Rows from block 5, named by matrix and row number. Rows with one number belong to one channel. Each number is 50 + 15 x the weight over its row's rms, rounded and kept within 0 to 99. All counts start at 0. After the name is the row's rms in percent of the matrix's.
# convs0: first 3x3 conv (model.blocks.5.convs.0.weight, 144x144x3x3), inputs 36-53, a 3x3 kernel for each
# convs1: second 3x3 conv (model.blocks.5.convs.1.weight, 144x144x3x3, transposed), outputs 36-53, a 3x3 kernel for each
convs0.100 105:54 52 59 57 73 47 50 76 38 49 45 47 55 48 57 41 69 32 32 74 48 61 42 61 54 46 64 48 51 38 81 41 39 47 53 43 65 49 40 61 27 80 68 44 32 57 78 26 57 55 62 48 34 87 39 69 44 36 48 50 39 65 55 29 52 74 24 59 39 64 39 40 54 19 41 60 44 35 63 54 42 35 43 84 29 73 37 31 41 60 60 37 27 66 73 48 49 51 39 40 80 48 29 38 43 47 38 69 40 29 32 51 48 66 35 48 61 56 57 47 34 63 83 21 43 48 44 48 52 60 39 58 50 52 60 22 86 55 49 47 30 59 60 49 57 69 35 43 63 38 54 61 42 50 71 58 54 33 55 51 52 37
convs1.100 101:44 31 47 40 35 59 42 41 61 65 38 27 72 62 42 49 53 57 65 58 69 67 81 18 31 64 39 36 44 66 63 49 23 76 71 27 40 55 56 47 39 47 47 29 78 49 55 77 65 59 50 55 63 16 65 47 00 69 59 63 71 58 48 69 31 56 82 81 45 36 43 52 38 41 44 71 44 51 55 50 69 36 20 76 45 62 45 64 41 37 47 58 47 65 61 47 46 52 64 66 81 51 50 46 58 60 49 39 39 71 11 75 61 65 39 43 45 47 60 39 62 49 32 34 34 53 70 33 28 74 60 78 58 43 32 53 40 28 48 67 61 65 67 25 58 45 62 54 74 57 41 35 00 54 37 62 33 33 51 63 37 45
convs0.101 101:29 42 64 92 31 15 27 92 34 43 39 34 61 47 40 76 81 41 32 60 39 70 48 67 65 02 51 44 40 44 58 57 52 18 59 53 34 71 67 71 52 49 52 40 41 34 57 47 42 61 19 40 42 49 49 38 57 65 32 55 59 30 41 40 70 45 27 55 23 16 52 60 33 39 48 41 41 53 43 61 49 22 35 67 36 61 52 45 98 20 67 35 51 30 60 42 45 24 47 39 70 34 36 65 33 71 80 28 28 42 44 34 53 68 55 28 43 60 53 72 49 68 33 41 41 53 60 52 31 33 62 47 39 58 45 48 64 70 69 81 24 42 27 43 64 33 56 42 73 39 45 50 59 48 37 50 38 38 45 38 45 49
convs1.101 103:58 60 70 68 59 79 54 44 33 28 41 77 63 64 42 39 34 33 31 49 61 51 46 30 28 47 47 70 46 46 34 53 54 61 09 55 48 45 65 65 59 00 54 76 83 46 30 39 31 32 69 33 53 69 40 66 47 60 18 67 34 69 42 40 44 72 55 48 61 52 54 30 66 35 59 64 25 73 37 68 66 67 88 48 70 84 48 99 25 50 53 69 44 47 62 59 39 35 43 48 84 45 53 54 47 46 56 30 67 35 58 36 46 53 55 35 55 57 42 73 49 72 78 62 49 35 55 68 56 49 41 42 59 64 64 56 38 66 43 68 59 62 61 26 30 53 35 44 37 50 74 33 51 41 44 46 82 54 57 47 72 65
convs0.102 096:47 46 46 31 45 69 59 48 75 45 47 53 73 37 55 37 47 56 49 68 32 34 27 47 40 41 48 42 49 51 41 41 55 37 47 34 47 47 38 44 50 72 44 64 18 61 44 45 65 39 52 46 29 37 50 49 46 38 08 51 85 61 43 34 52 65 44 71 36 43 64 25 55 64 38 57 61 59 77 36 29 60 47 62 55 57 38 33 58 46 41 48 45 99 43 69 46 51 51 51 57 63 67 61 20 59 55 39 24 51 41 42 62 62 56 58 56 74 36 23 53 65 84 50 50 59 41 57 53 27 74 27 48 01 84 72 52 51 12 28 86 58 75 27 62 68 59 28 62 62 41 12 90 34 33 45 47 34 41 25 37 33
convs1.102 100:51 57 45 55 43 60 46 47 43 85 59 48 55 16 57 55 43 40 62 39 47 37 94 52 51 57 53 71 46 56 40 19 64 49 37 57 66 42 65 26 39 42 51 37 69 43 36 45 38 83 39 45 43 70 67 62 63 43 36 45 18 56 23 31 35 54 45 56 84 49 54 53 37 56 34 34 22 70 52 47 41 51 83 24 55 66 32 73 45 59 52 54 76 34 43 36 61 57 53 51 89 43 38 47 31 35 59 42 62 50 62 79 40 63 64 68 39 59 23 41 55 54 50 43 60 52 49 21 45 44 49 39 51 47 63 53 46 72 91 47 31 38 52 54 38 70 24 38 54 87 44 67 57 49 47 61 49 76 89 57 32 47
convs0.103 089:60 45 19 29 64 53 43 34 82 36 76 81 47 75 32 24 12 46 47 74 68 45 41 56 29 53 93 61 74 63 51 40 43 45 33 50 46 49 47 41 41 42 68 60 52 51 39 66 87 41 41 72 52 42 51 66 38 38 42 86 21 45 65 67 74 52 39 59 19 70 40 34 64 62 73 60 30 50 54 39 59 53 51 39 45 54 47 45 36 61 51 43 48 68 57 48 54 57 49 41 39 49 42 43 28 41 61 24 38 62 49 55 22 46 26 75 43 78 51 57 60 61 55 56 30 40 54 53 57 63 48 52 45 41 50 29 42 46 37 37 47 45 56 37 36 42 50 52 53 68 50 45 52 52 48 74 41 66 72 67 41 64
convs1.103 084:45 55 52 58 70 52 35 50 48 60 46 29 31 53 24 44 65 73 28 82 70 39 51 43 31 45 75 60 38 77 45 47 54 65 43 50 39 50 64 43 30 31 92 72 32 36 75 83 19 54 88 30 56 70 28 59 59 61 34 45 41 21 42 35 58 38 34 37 52 63 36 67 29 38 30 35 43 58 46 34 35 51 69 48 27 45 64 48 43 52 48 64 29 52 23 52 25 48 57 64 51 38 47 54 44 59 25 51 31 60 33 68 65 77 63 59 48 49 45 24 72 61 87 56 62 42 38 37 70 53 43 36 49 79 58 68 41 93 41 63 65 73 52 48 46 47 69 44 50 32 49 85 22 49 18 46 61 77 51 50 41 44
convs0.104 103:40 51 52 62 52 30 24 46 76 61 52 36 45 32 58 24 50 78 94 44 30 45 65 64 58 37 43 42 63 42 38 58 37 60 47 32 38 71 70 26 64 10 46 38 93 54 80 39 73 66 49 65 22 54 51 28 92 34 56 37 42 30 62 83 51 32 36 51 44 35 68 58 54 42 51 52 49 35 41 96 66 56 24 70 24 57 33 69 49 43 25 53 51 46 60 27 27 38 55 47 69 42 99 10 63 57 70 51 41 67 53 42 62 33 43 30 47 40 26 57 38 34 64 65 33 47 51 67 57 66 58 24 45 56 64 49 74 40 60 51 70 38 67 41 59 46 74 52 45 29 60 47 43 71 55 21 45 51 56 52 27 44
convs1.104 104:67 43 54 50 95 68 52 39 25 76 51 58 18 32 32 51 51 38 64 45 72 53 53 49 74 18 48 59 58 42 55 56 41 59 45 50 68 70 55 19 41 58 77 33 45 39 59 26 99 41 56 31 60 46 42 60 41 30 28 39 55 68 68 50 54 74 42 27 50 29 66 59 40 73 60 58 64 43 47 65 31 46 35 73 27 51 52 74 27 49 61 61 40 66 42 53 47 39 53 38 76 47 54 58 39 59 54 60 53 38 55 42 40 41 43 88 51 51 56 42 99 40 51 12 54 62 31 27 61 58 55 57 79 50 62 38 64 67 67 57 48 50 59 78 43 45 57 56 38 71 57 62 44 55 40 46 53 38 49 32 55 62
convs0.105 102:52 57 46 45 57 67 58 56 51 16 71 57 58 42 48 52 62 55 58 57 62 74 40 49 48 54 82 60 55 48 35 40 61 64 67 32 38 46 46 63 79 20 67 62 45 69 28 47 46 59 65 77 79 40 45 41 35 76 28 66 43 57 35 50 42 52 46 52 57 69 28 24 50 51 30 51 81 48 36 40 31 59 61 37 61 52 61 53 34 54 47 54 49 50 63 51 48 48 38 53 75 43 58 40 52 26 35 42 47 39 61 76 36 43 63 41 43 38 66 59 57 23 29 45 69 92 72 28 21 14 54 82 64 42 38 57 31 57 44 46 62 57 58 58 44 85 33 51 42 55 46 50 49 38 47 47 42 36 45 37 49 54
convs1.105 100:50 37 75 42 68 56 59 50 78 42 46 59 53 32 68 66 35 36 36 75 83 53 46 37 46 69 47 69 58 17 61 72 81 55 34 52 61 35 69 62 46 46 88 51 73 56 41 57 35 35 49 24 50 52 34 61 43 42 64 34 65 34 45 17 24 55 67 65 54 46 36 65 55 63 11 47 52 56 39 48 49 58 41 47 37 71 56 52 47 58 35 72 25 40 39 70 41 38 59 58 51 64 37 61 49 40 24 46 48 72 79 61 67 52 39 57 47 70 65 51 49 56 96 40 56 22 20 61 65 38 71 56 41 57 27 40 65 35 56 58 62 27 52 45 29 36 33 53 68 60 56 31 51 41 54 50 57 48 58 65 52 65
convs0.106 104:63 55 41 76 69 56 41 32 54 31 48 47 58 49 39 63 59 37 53 29 47 29 36 81 41 61 41 39 43 40 50 62 64 54 46 43 54 63 44 46 45 63 39 42 09 50 57 47 42 66 56 41 65 20 58 39 47 50 49 66 76 47 38 60 28 88 51 69 49 38 56 40 43 36 55 20 50 10 38 57 43 24 78 50 42 47 63 44 58 36 16 34 63 69 39 56 36 58 54 87 36 30 56 46 47 32 40 48 49 41 61 49 62 48 53 38 42 48 36 30 46 76 34 61 47 46 82 28 62 52 59 41 46 36 68 24 65 71 67 36 33 62 48 54 46 64 29 35 44 37 24 48 49 43 44 25 43 47 63 42 31 45
convs1.106 100:10 28 37 73 55 47 66 39 58 43 47 64 63 65 21 83 36 52 47 45 61 16 70 19 14 67 70 40 57 31 61 18 61 54 55 78 75 37 41 54 56 53 50 50 24 67 75 33 34 61 39 40 45 57 67 50 56 54 28 41 49 11 36 29 62 46 68 62 60 89 50 60 14 30 47 62 38 75 31 80 56 28 40 60 24 62 77 37 33 47 56 36 82 50 68 53 55 52 53 46 43 40 33 49 26 64 68 50 42 37 51 83 41 37 59 60 38 67 50 60 28 40 36 75 60 32 44 30 49 42 44 62 74 37 21 53 70 39 57 62 41 42 56 57 38 52 23 48 53 46 71 42 54 39 49 52 65 56 50 40 61 57
convs0.107 100:40 31 46 64 33 48 73 45 62 54 35 53 51 44 81 36 39 42 68 69 56 31 48 37 31 70 56 48 36 47 38 58 34 29 75 62 63 50 65 26 39 62 34 57 62 28 42 33 71 62 54 73 12 43 49 67 51 57 59 72 53 53 36 37 81 67 59 60 56 48 40 24 58 41 35 47 53 40 81 43 57 27 35 62 63 53 53 54 36 38 43 51 46 73 40 58 64 70 42 40 48 63 69 42 28 55 18 57 47 35 28 60 57 62 42 48 54 36 41 74 54 48 51 36 61 62 69 61 48 44 70 34 55 22 64 50 37 74 42 49 70 50 83 58 51 40 41 26 32 46 68 60 60 41 30 50 60 63 27 55 42 71
convs1.107 105:76 69 65 51 46 50 36 69 62 42 35 62 70 53 64 22 50 49 28 63 63 46 40 72 55 40 38 47 43 53 99 56 61 52 60 53 54 45 40 37 32 58 83 34 18 64 73 46 23 52 36 43 35 61 43 43 64 20 79 41 49 22 59 29 51 52 56 58 65 48 36 42 45 60 45 60 19 56 47 51 40 28 65 57 56 47 61 41 52 46 81 91 55 35 28 62 43 38 39 60 50 83 39 42 29 51 27 55 46 74 64 37 39 71 30 39 27 47 52 39 48 42 77 33 27 82 35 63 58 55 41 70 47 39 55 40 48 34 64 63 33 52 43 70 73 48 60 70 50 20 59 76 41 53 56 45 48 42 59 48 47 52
convs0.108 101:59 63 72 33 62 47 56 55 51 89 39 37 40 75 66 34 68 47 60 60 34 50 48 37 23 57 61 36 60 44 39 49 47 62 42 43 46 38 53 76 41 53 43 45 47 54 59 44 28 59 85 34 34 84 45 62 56 49 82 40 20 51 68 63 65 38 32 66 37 60 48 38 55 39 37 61 17 73 48 36 59 40 44 54 50 49 54 73 48 38 52 61 29 53 61 43 46 67 59 55 46 54 47 30 85 61 24 42 52 50 26 44 55 64 47 58 47 39 32 54 70 47 42 12 57 26 38 57 46 82 18 70 61 52 48 98 59 44 76 61 35 19 46 75 56 46 52 37 36 73 37 91 29 41 49 50 40 61 44 33 35 42
convs1.108 097:58 38 54 80 53 54 66 29 58 68 52 29 48 43 41 42 34 34 47 58 30 31 40 55 26 59 55 59 51 53 55 29 28 50 62 61 55 31 70 62 33 70 83 80 48 36 59 34 16 55 55 58 59 43 49 53 55 67 27 40 49 49 66 46 49 55 39 44 49 59 61 65 62 51 28 40 43 49 73 20 67 62 31 63 56 42 45 40 62 73 54 29 46 51 62 67 28 03 78 33 49 63 36 59 36 72 37 40 60 71 51 51 49 31 78 53 56 80 44 23 51 64 42 40 28 69 57 50 31 42 60 43 49 45 58 69 52 19 68 29 39 50 27 93 33 63 36 68 41 50 74 26 37 72 41 52 68 66 74 49 40 44
convs0.109 098:35 63 33 61 67 60 51 60 33 60 70 43 39 48 65 27 51 46 45 39 46 31 75 41 24 62 61 48 24 60 35 34 67 17 79 54 54 49 48 60 06 68 60 51 79 34 49 32 30 69 87 36 37 47 31 54 78 58 49 75 55 47 43 66 28 44 34 48 48 61 22 56 48 49 63 68 34 48 41 84 27 12 83 59 29 49 69 75 25 67 52 87 27 43 54 50 46 53 48 71 68 50 49 61 49 51 39 65 54 38 44 41 42 34 34 57 46 50 40 47 56 59 65 55 63 50 30 58 67 78 39 65 59 50 26 57 43 49 40 54 60 72 30 87 68 41 46 60 16 39 46 81 59 56 65 30 38 26 65 46 54 46
convs1.109 099:69 27 42 62 42 51 56 57 70 42 60 38 37 69 43 46 45 58 33 66 72 50 39 60 47 46 65 75 42 40 54 69 21 60 34 63 37 73 63 68 47 39 44 62 43 13 83 46 32 36 32 14 39 67 61 49 69 57 28 68 54 34 41 41 36 67 49 41 65 36 50 36 42 49 36 43 27 38 41 40 59 39 71 32 31 77 40 58 48 44 75 42 53 32 50 45 55 41 72 48 57 46 29 50 37 49 48 43 37 42 73 38 47 34 42 74 58 81 33 54 37 42 60 62 67 82 29 39 44 44 33 31 66 60 49 75 43 29 29 25 55 46 45 60 51 60 45 49 49 72 55 47 21 67 68 61 58 35 65 33 63 61