A small sound classifier, trained from scratch: soap at rate 0.0022.
Rows from block 6 of a small sound classifier, named by matrix and row number. Rows with one number belong to one channel. Each number is 500 + 50 x the weight over its row's rms, rounded and kept within 0 to 999. All counts start at 0. Numbers have three digits each.
After each channel's rows are labels from the 100 clips, of 14976, where the channel reaches its highest value: "peak in band" is the frequency band that holds the peak. Only what is clearly more common there than usual is listed. The data: acted Russian speech (Dusha). In brackets: how many of the 100.
# convs0: first 3x3 conv, stride 2 (model.blocks.6.convs.0.weight, 208x144x3x3, each kernel summed), inputs 0-71
# convs1: second 3x3 conv (model.blocks.6.convs.1.weight, 208x208x3x3, transposed, each kernel summed), outputs 0-103

convs0.139:589485462507452563530547533493433460468556480493550570437452624520520392557516466575430508441478569489513551515501505441521513491399425572414490460402498535504376443392457474470493455465607534473475419535399407510497
convs1.139:449502460448444431467527553573494522504586481529516488581597577477500514495518529466506552499597540491458486467463421529395600532455502531475511544499504545492529355607528460535484481508423515483500570580498400498452566452508409540581439485473493452492568563507511578447419462532490571500572497432614553524576507
peak in band: 250 to 500 Hz (64)

convs0.123:497445484536463441524582548501609481564476563518571612485507440457503533416427496554499499534478472490456429559436510501494514405458452548499526386502568499455456428516456439619541540514389485524574482477462545420397
convs1.123:519517604482456619535566444445434552429550517466500495448542473469566457470495439494530510365475457562484460390464430484471463559416544613469463495532547447482408565439478402482584559485497527465548534554519645500483461516498456465479475449526439492513470480499481528453488538446513441467614498518475551435514531
peak in band: 4000 to 8000 Hz (71)

convs0.56:585453445548494481443622507449527533492529460459521508465474524613480501478534478543495496455552484465489464528413453447515458453476603441590470444432526478521469552419436473461543452562511596543508542457470416479435
convs1.56:505569499443457623521513481439434482467475492546484494525541450558554566501534566454564532528551493483491533391387523441585605501549462510499489473546487444509594553510481600439509487436441433476433581537520476520453494445501511487461460487434531453470567516555453489475486553497633523413491394478384541494436594
peak in band: 250 to 500 Hz (54)

convs0.74:487428558452485425524594456487476622498497423493401449422535463474495470461458502466499573448531514509478487506443443457608421509594451450540571515481581455404337522526383456573501608469477527458431475480507494521402
convs1.74:625556469425485603604528570520405493468523439536527471575426516428401541520471601483498571543505443502511519501572458528527517498494538456482491506527516548522561473519540441549501531521451484477451483644381591427555506422487518485503506455505470455485499457458520550519555504497497523498529489521430465609538604
peak in band: 250 to 500 Hz (82)

convs0.114:512497493481550438603533505526513475502505425501519433522506520415415439485504487595532492506408547546515455518478615505503546441464411496488408419477502420432397485485488416389470459528584478482464513472466424543485
convs1.114:453600522475465479683464477501461494492548521436520562414406483471567474403519536508468452431643435477454582479532477562512415563598552517475506506531542478439535470503500499496528515547540526526497602483463487477575388492466489505480424448545443552462446510542474543555502472512515483553529468558586393456463538
peak in band: 4000 to 8000 Hz (55)

convs0.78:574498490534477464499481394530475525446493488543421451435539488509472495532489491450513464451521501470516482459458470442521491576535478525364540467603581564548413483511483519482474519466498495481506358516493525393449
convs1.78:498563482486649509582513440519548447431442558554533494510527430489495396614503502525477478481575426517499489470495518442408497512484457475577458475462425475468500536435502552527468464504601598468497519494513451522476527418576503501481452497568530510632471533497459515428443447587472501558620525544456495505533385
peak in band: 1000 to 2000 Hz (75)

convs0.104:486452584538500480539534488498505621524600537482485527478524408570527475510486419493422481445461481538483418461517503488469396463539492485470605542562499477573376458498487543490441526491473465531454554455416480453497
convs1.104:544599487503508516424573464544501587524577427463525526561516466566442492437557499409531474461550495494491521471446571619427533401421493574450509461592535443413525529485529558463572559529507479502534467446465459582502452466491596467563555486455468530512424509499448537483498509469501539539470466533523515496476531
peak in band: 4000 to 8000 Hz (50)

convs0.51:466463455474461556521468495533530483496456371594550484433486459593488557444498437503500528385486478629453487482478505425480526520570513433424477548517477417479491482523468525589534561564436494514432555454563518456442
convs1.51:546544552518526442518505491465475433500483502411499472439414545506433477441475447499472506514520516445516542415576466489514554459517590505527507494577484463495460517383495615503465528560467530512515546466591473569499448519534523408493527472559481502554383446635486489512475547525550521614469555521433487416519512
peak in band: 4000 to 8000 Hz (58)

convs0.118:463471502490485499526550467453547522452554524543529531457447456433528439470585488533546489446453477449427473520456384473493509476492570595457514465456474503474424420547461562471417551460442401476510525429427492607484
convs1.118:459526477515507461374543511579476421534583523520462499576517471512497532560434485323561450570537437559504446503462541535435471471538447510483433499540495500548491401438473466444486447441496438586535505533514434499550549444512474557505468431566468493527553485623585468475457525482524520550586517503465555448491504
peak in band: 4000 to 8000 Hz (68)

convs0.99:526497395481376522424522552446438522547502451452459463599545428546403480574442469500524432486513534458499443456446475489475356487535495525500432431501469516439421604484546489430490475472450549392456478506461530469451
convs1.99:445477530524547459515574564528500488579542492559515475444388471476471415521456597512469503461543590547527454528473601590544606551513490480472433503447470546498467440531559549381484503467350494579525513529540453485447486537463510517445457482443604538548410568599445522478449473510446484453611509528536488511448531
peak in band: 4000 to 8000 Hz (66)

convs0.50:558460573483420526462466535487457515523468497469479470504440469391522440523531558496421482551523561538459453446424508480487517559435493534350564512444558508469446558487527562459538473424574495459447500499507411537467
convs1.50:471446430571529497533514558536494555522427496535568554508382437493565512496506452448467545467611484459508456494519415435415465496490495520494568523579460518627493526524576503487558643518587486516555463556456448511533580553438517498528535493430552533492500473506556432534568434488509582504422574549552427535536497
peak in band: 1000 to 2000 Hz (54)

convs0.188:491449522446482494386477525451484531506427432476455565662441582490520536434354562563467471472497469436506470593439502501449431549487437457503516500517394526422428545477515413461475469443525490469498535417497538513522
convs1.188:459475522431495608477635568451496439493404430552529469520590498604504508546531526515490490467564459532415438499504491480437503500436484510567517536612569502574401541479533494537535512564504474522468425413406581411512477492484431474550537411429536480499506550480509535590481524554461514475579430511486465490391552
peak in band: 4000 to 8000 Hz (54)

convs0.144:575483483440489391501464455437500493470536465500520501478507463421495427467650459474471591494483481509481451598483445517566481594469565528615481365462525495490485516591463483425513451582518546473516524494581427435447
convs1.144:435529544476533479585450564440536521526486551497479572558423446447515480580535489467448552504577481564554487490576514436542525449494547469577525575445493503507561506534465504466385554541453557569448579535437492519524547546511593514494491562513531514529512532571523485600497557559541485561622452558496615482559571
peak in band: 250 to 500 Hz (74)

convs0.70:551383511390486466404424588513420545491559470494467470548483507493476518533534459502479525480465509454482559581382479534670543533490490573460559432533442505561486464389526570378485547446494605488446434509464415580504
convs1.70:449428431481452609425508485510455422427487545418467449543552456466476589565488429460505539536469505493472490526432427435473506503576478509563469477517489490485470584530514585554455474437571584476572546533549417533449499499518444484499462458490459539509463573516438589573536484561543593544400553486540451455483607
peak in band: 250 to 500 Hz (50)

convs0.12:525473469459448556443516473510530498579553423509591427480528462451559463501451447470481461397557515534450432570470517402406469519490632559423481512451518469511460504570437412454448541421551514576469528440513568535507
convs1.12:500461493442475544553564497501509592595552472452563498401474526521505514561521589487514508514542465430549488542486553544581563578496482550406639490525471459467502448452578556462460455605437455480543523513581439504515509574519597452484424449482502551498477526504497569421426502567471478512533537481545505516407543
peak in band: 4000 to 8000 Hz (56)

convs0.49:555442427449414569475427507460559558488462510495517535484462585449460381477485557519580489478408464498527402505399438452423503529451440545493530496518559532479490511441480541565577497480538487447520485548553461475489
convs1.49:505467493465610483472419476597514520508522463564537489507572479592608540528454490412533347565617464400467584489501501544530504479482503550512445451596452517561431524473450484625420424413528482540387489501511554431493464502427573547496527506446491554511528515540489524572545440511485516478516484559582547599564516
peak in band: 4000 to 8000 Hz (75)

convs0.122:483480542487443497445453458496509465477546530508518417362445563488515458503435558481570489463455545521519453554426544496409447541507543473584556497555507518528510482472507496462516423528546471464480536507501584429413
convs1.122:524564530475436468533436540571497482487561502470457480536456442526503540433475514592500559521571591532456465497494558524532490437571462509492490431504581496427496486527422560512454566544491544506461522523512518563474507481430556429492568472444532484508524347589542459512436509461495553569560533477573505524513558
peak in band: 2000 to 4000 Hz (54)

convs0.59:589427554484467536576530408509562492532433426504539523410471435482502465523627512464486454534499555526486457622532558529490507432486590610448440476450558415520503506524496504513479559575528557492454505485449546435393
convs1.59:572516554398465479475521514485498493517450486531542482460481572581513515535481497504477452439489499556532579413533463457415423490382514449442505483426525538418403476456528500617539465492558545539536481471514481483544487570525502444482503555557483379437534484527548496506429509414477510550429564476432473487546440
peak in band: 250 to 500 Hz (56)

convs0.28:517487537480466440459516500449537549533477426523555378452562483462505483501603535506561491451442519365472430569430457566459426496627604497589544467567530527463430518531555477455429418426486475510548599497455447531438
convs1.28:509526523547445584535521458488553544501607447460464601431488519536507479484563432495447489519585517416594553564474571493396443478457418508463548495427501595563460456527542497453540441486533367462416485469468535498542487446469546499504491526514491434478500400579487510566514528481452532529426382575492464639425504
peak in band: 4000 to 8000 Hz (59)

convs0.65:480476537496465521531478501539479414490454445477461493520525521508569504436388460448534496541513518539525502466472484484491523471497604480485472490515584483473321522531521400492522408502534514584485540513547424433496
convs1.65:500461529551495454577462490567450524492413413474581446452469547421467357488526464436505541530547485518593555453515529481489514525533490608488496531505444543539507515443494517462507514583494495457502492527459480433576550467507432559478530526511569501509498495495493522588542483513452461603501441560454441537496449
peak in band: 2000 to 4000 Hz (62)

convs0.81:552496461549422591511524594473465462502486495451498474468515571474492393528506472472519432519470507512450523456524463540464447513583410530499527556414492453490452430463487535456455543385491538596509541556474479568463
convs1.81:532466415501508476412524544421513544529520557465490554511483542551467581377485612570450490436503537547509426497519489473476427588501439466467568477592458492351505538505522464390518516504522442478449505517455563461414507433447498585567524442477405471560446466547534568489520398529482478516479475565428465563497616
peak in band: 4000 to 8000 Hz (56)

convs0.16:611563519496453464506416636515487437477573474559489498513500516471488430453466450425517469458443528635462521537560437441481573544508438536517557559520455510521441494462594513518531521501512504437491430559474530496501
convs1.16:444528530504497507531536525553444567478461494448502488486342468500527501464498415475415445597499504538496570461609512476472455506619448369458560475486439484518547423418475535483472462544534452483428467599549468550488455447487538560567492458522468538474440334542500495583421520441462523565542466502484485446493454
peak in band: 4000 to 8000 Hz (51)

convs0.183:486511633522464457495365504513461397429471394501534442492481527473540550472573499546599470501428542464544472557443460478489399434485518564479423505484488446523462439607484585415490488491503447505498519415486479462422
convs1.183:465471475515503470473523358421481569501551488508496488560557525517473581447473383423542410444394484453538454514514566549570534447474482500441538471431521532518527509480517474464574585504663530545492527546515452498475431495436521511374494438493538458448430549532391477567507496448490528474463400558573552493433476
peak in band: 4000 to 8000 Hz (53)

convs0.197:552425504402499502384559512510436512549500515484439452493545470544461432441501438499524434518504492522517521416537416466503483447463463601478512432490508498490445431513494586462534496473444510528543580485531474455418
convs1.197:494474489458445517550484564543450563493538469535495456548587524525641491386444404539524546370455489669524549466523493411484461520581546474498495453480475513453498476431523510508538448515502530468494555490423500515563543561561459414511571526527501478415555514539538570567543447547497497482465545468549474543499427
peak in band: 250 to 500 Hz (52)

convs0.110:544528593549376440508547609479499510532466497488520573606452591401512413496454510509518461506522498511491403473468493524477477445514502511518564500522450476461487537548624446455563500393475565557498570487458597479452
convs1.110:447498456516471450533507454543566546486512520516454454525475496393531543558607531479486501475488459417579541565499473492449549466557504536580445516427458530554522511408415495441517487568406513520565475549508435472553618514515542561595522555470582406523558502446482546557501531556480604602551453527470495439526491
peak in band: 250 to 500 Hz (56)

convs0.131:499486483580478581493594390514488465485445558617476510527525484495497480605538495569480512497500420488482507441496522534487444539533515529417488532488541495464374598588485467513431459422425611477475516467472389473527
convs1.131:557468522468536534537415555533459520464551556481463441474482522516490573527428380451477476511503542552494518484343551471533580517367462489559501550520505516475563492544497501477542572546490435524493579427415478545485503449541430467465442530466516518457425532513472547519596480480466532540459544584470524507598429
peak in band: 4000 to 8000 Hz (75)

convs0.134:485441475518498448432459448482610502568463565446454576465535525390397441537484469507501514439465427527453474434531442421512570472508417506520411440407441553516448514447461540462532506469555431575477530496479459466371
convs1.134:479485526499585586536487598494503471588531651500499491432441430546608505511493510474532468420554561514505496473491587443502462514510485515524490500498535523501500596453456573540462478453480598529468608499485502455583492496436475504485488596548514573510444493536567518519413494510526600536542472444593473523446519
peak in band: 4000 to 8000 Hz (60)

convs0.195:434463606495502484434561567446403591455512478490502532425432610512411515520589507491499474467444473563480472531601461466416520549458433530392582489496493437494468444412592453460546480469463595618494576551549601458467
convs1.195:476508483512468496478473506472563399514477496518485590519526457522491411437506490407511529551494512396447472618491477547450544537418515495518492546532543470497527507557503594498411546490436541569423476503455510470435508515525564491474523552543455505442518446597467532526584556456453513538418480491433382483563472
peak in band: 1000 to 2000 Hz (90)

convs0.136:436424439562465402499520538441560571496452473577515462512523404474406454545486483576561429468441445514516405460422508484445594519432497545576616468458530554401438459393475488460479471492426472522473483519546593410538
convs1.136:542438462510403553564592519497459521385498373578511422490446615415480550578454484476467451597436521538546445504492477479437425529549490547458562517494407468570508485504495565462610432530507511527553380413497592589542481483456470491525522481520476502510492453495598448501524543519528550505472526491489475481522488
peak in band: 250 to 500 Hz (60)

convs0.87:506578565505455436346525483492456561480485510521477506456436527496493472607498516524508544435535453421523445654514474419450487483487517518516456445557396554516434560502589526509521536549492435505551485439519442542474
convs1.87:511496380404449534494489523491537386436528549502527532434522541457408489481546555459502436469536533494458502495556478455525520412515499407446557599471519467531478450475448441447451496533458538453521528519504546537605519523479543577480532473550460499476454353617401535576583498513437518504447497517503475499536563
peak in band: 1000 to 2000 Hz (54)

convs0.91:501477502572443508442492529467471562528529473494459538416521539531510462537530536472589537440544499473413444507520529515502373539499435456460539473568519540504421498474497552514495412564593520557543467561480596421469
convs1.91:552463504543480420403576523469461492583477483464519562509603549477482621519564520364436466520578541500660471560537473577476500442447423558445467496558455404401527505507501597440598523520535468537464421472516534478516540480530459489443465450435489482454439511474476414578562438476486467417479448461432526481472468
peak in band: 4000 to 8000 Hz (50)

convs0.45:447518432443543470524511542513523499507401550548551584477547579445447458472447544499502408439465481536480498474335589429484479521558430487546513485512483472490568439559529488424527453549510558523468520406569496486610
convs1.45:521518472456494544398415517582555492498496458441415479499402443552480586571497468472470500504572384487539447579416490511444533473489493564497564546415424527506401546572533562485445455544489549591381588468565561494530475468507577556563454491436461465504456433575552445350426573517491459491530508531616496486568475
peak in band: 250 to 500 Hz (63)

convs0.166:474514507478469491422548462494475513543579532591431480482556546562551481508561481443501382451429484404521429579486577467512448495380506432584497437413567445468515441519420519591503443536542532542541519433556567490430
convs1.166:502551541512443542501514468470533498431454566421463498485552604511547555507581507533551473530459525464467469501462582439494471504418503487525535426595514420546444403452532507454532511539535508597462438493607385515420494513535509459484470435541585533451472440507434478483435480452455426541503505494583444478407486
peak in band: 4000 to 8000 Hz (56)

convs0.179:504497516437502478372496412511512558471450464548589539545518619595528544532450461502543489490542544465486465515459523461457491430521473501393521418473485528467471455593518465476550449472477495456544451498586390502493
convs1.179:499442470513543617497506552467588498523636539534556521521487444454458558556480466439453571438541492473501484475375605512522492537482529524530571546452404642472442597462568497476524449485477514556527521600643430524455562472490510465539542505467525443547491525611479452525510558516576519498532456503450581449491504
peak in band: 4000 to 8000 Hz (69)

convs0.11:513533487587437547580593469589505416494536480471491440564466519447518472454578481508476462456464432478486510536524461494490542410438538443576438574586549468530415510480511479518493510476503537559490557503480481465513
convs1.11:547481549495554625417446399470548550419496448451512607473501540537497481518521481512495534407397465532508467542473492609422514446522488536425470443486518570456610488468478444519480569475516462427418506453459471543507534521504449459479528497461499457520429563515496449525530341592531452478556563431451536531489557
peak in band: 250 to 500 Hz (52)

convs0.160:610490435425437481501495512521436528526532466512501417493454567469502382513471523532562418447535483576422450482575534459499547503394522579423544432519546405497463383482475396544509511550455471513491489457469546515484
convs1.160:562542557570540539569530568496569529405422472480490543459450495419502491506515445500403438448505555558527477416458479460569508494516609525559505572494404432544461423548491489538477477489513535512431534505504481502524461527399459499534548543424565440529504451504590505438438544625446562404542401509486506498495488
peak in band: 4000 to 8000 Hz (71)

convs0.174:597503462485510423482545387514530408499578444478521533477503513552415522545503495477497444564488457497464496539425507491529469444359485494470536485457489472512435523559533490442523483518422600499415498472420482476573
convs1.174:512502515535477538402527500537535406562490528507526545505487475440421499496543479428437452486472371488618527532528482445529563516438520488504563487451554495565479483379490490408539568507531465533485503549462515551534440488538465498515456456475430461551524445610511457474541587387541527556486438584481552550411358
peak in band: 4000 to 8000 Hz (59)

convs0.155:491470482452450596418496562467559493393534468531502551563503568542481454476546489497421459589478525557516421521435550518492518445632432448458508520464531517452457511535566462494544453451510502523495464518431463449524
convs1.155:519517444478531510550555452498395522502538471450562483464517513532528500555599504424481533530485594561560421474603468403560542444474485500529483487510507552447512556577474502388585560426553450497605476485541487536605457465532453480451495531347447501478480645543476472615581513516462541448453510551487563447415474
peak in band: 4000 to 8000 Hz (67)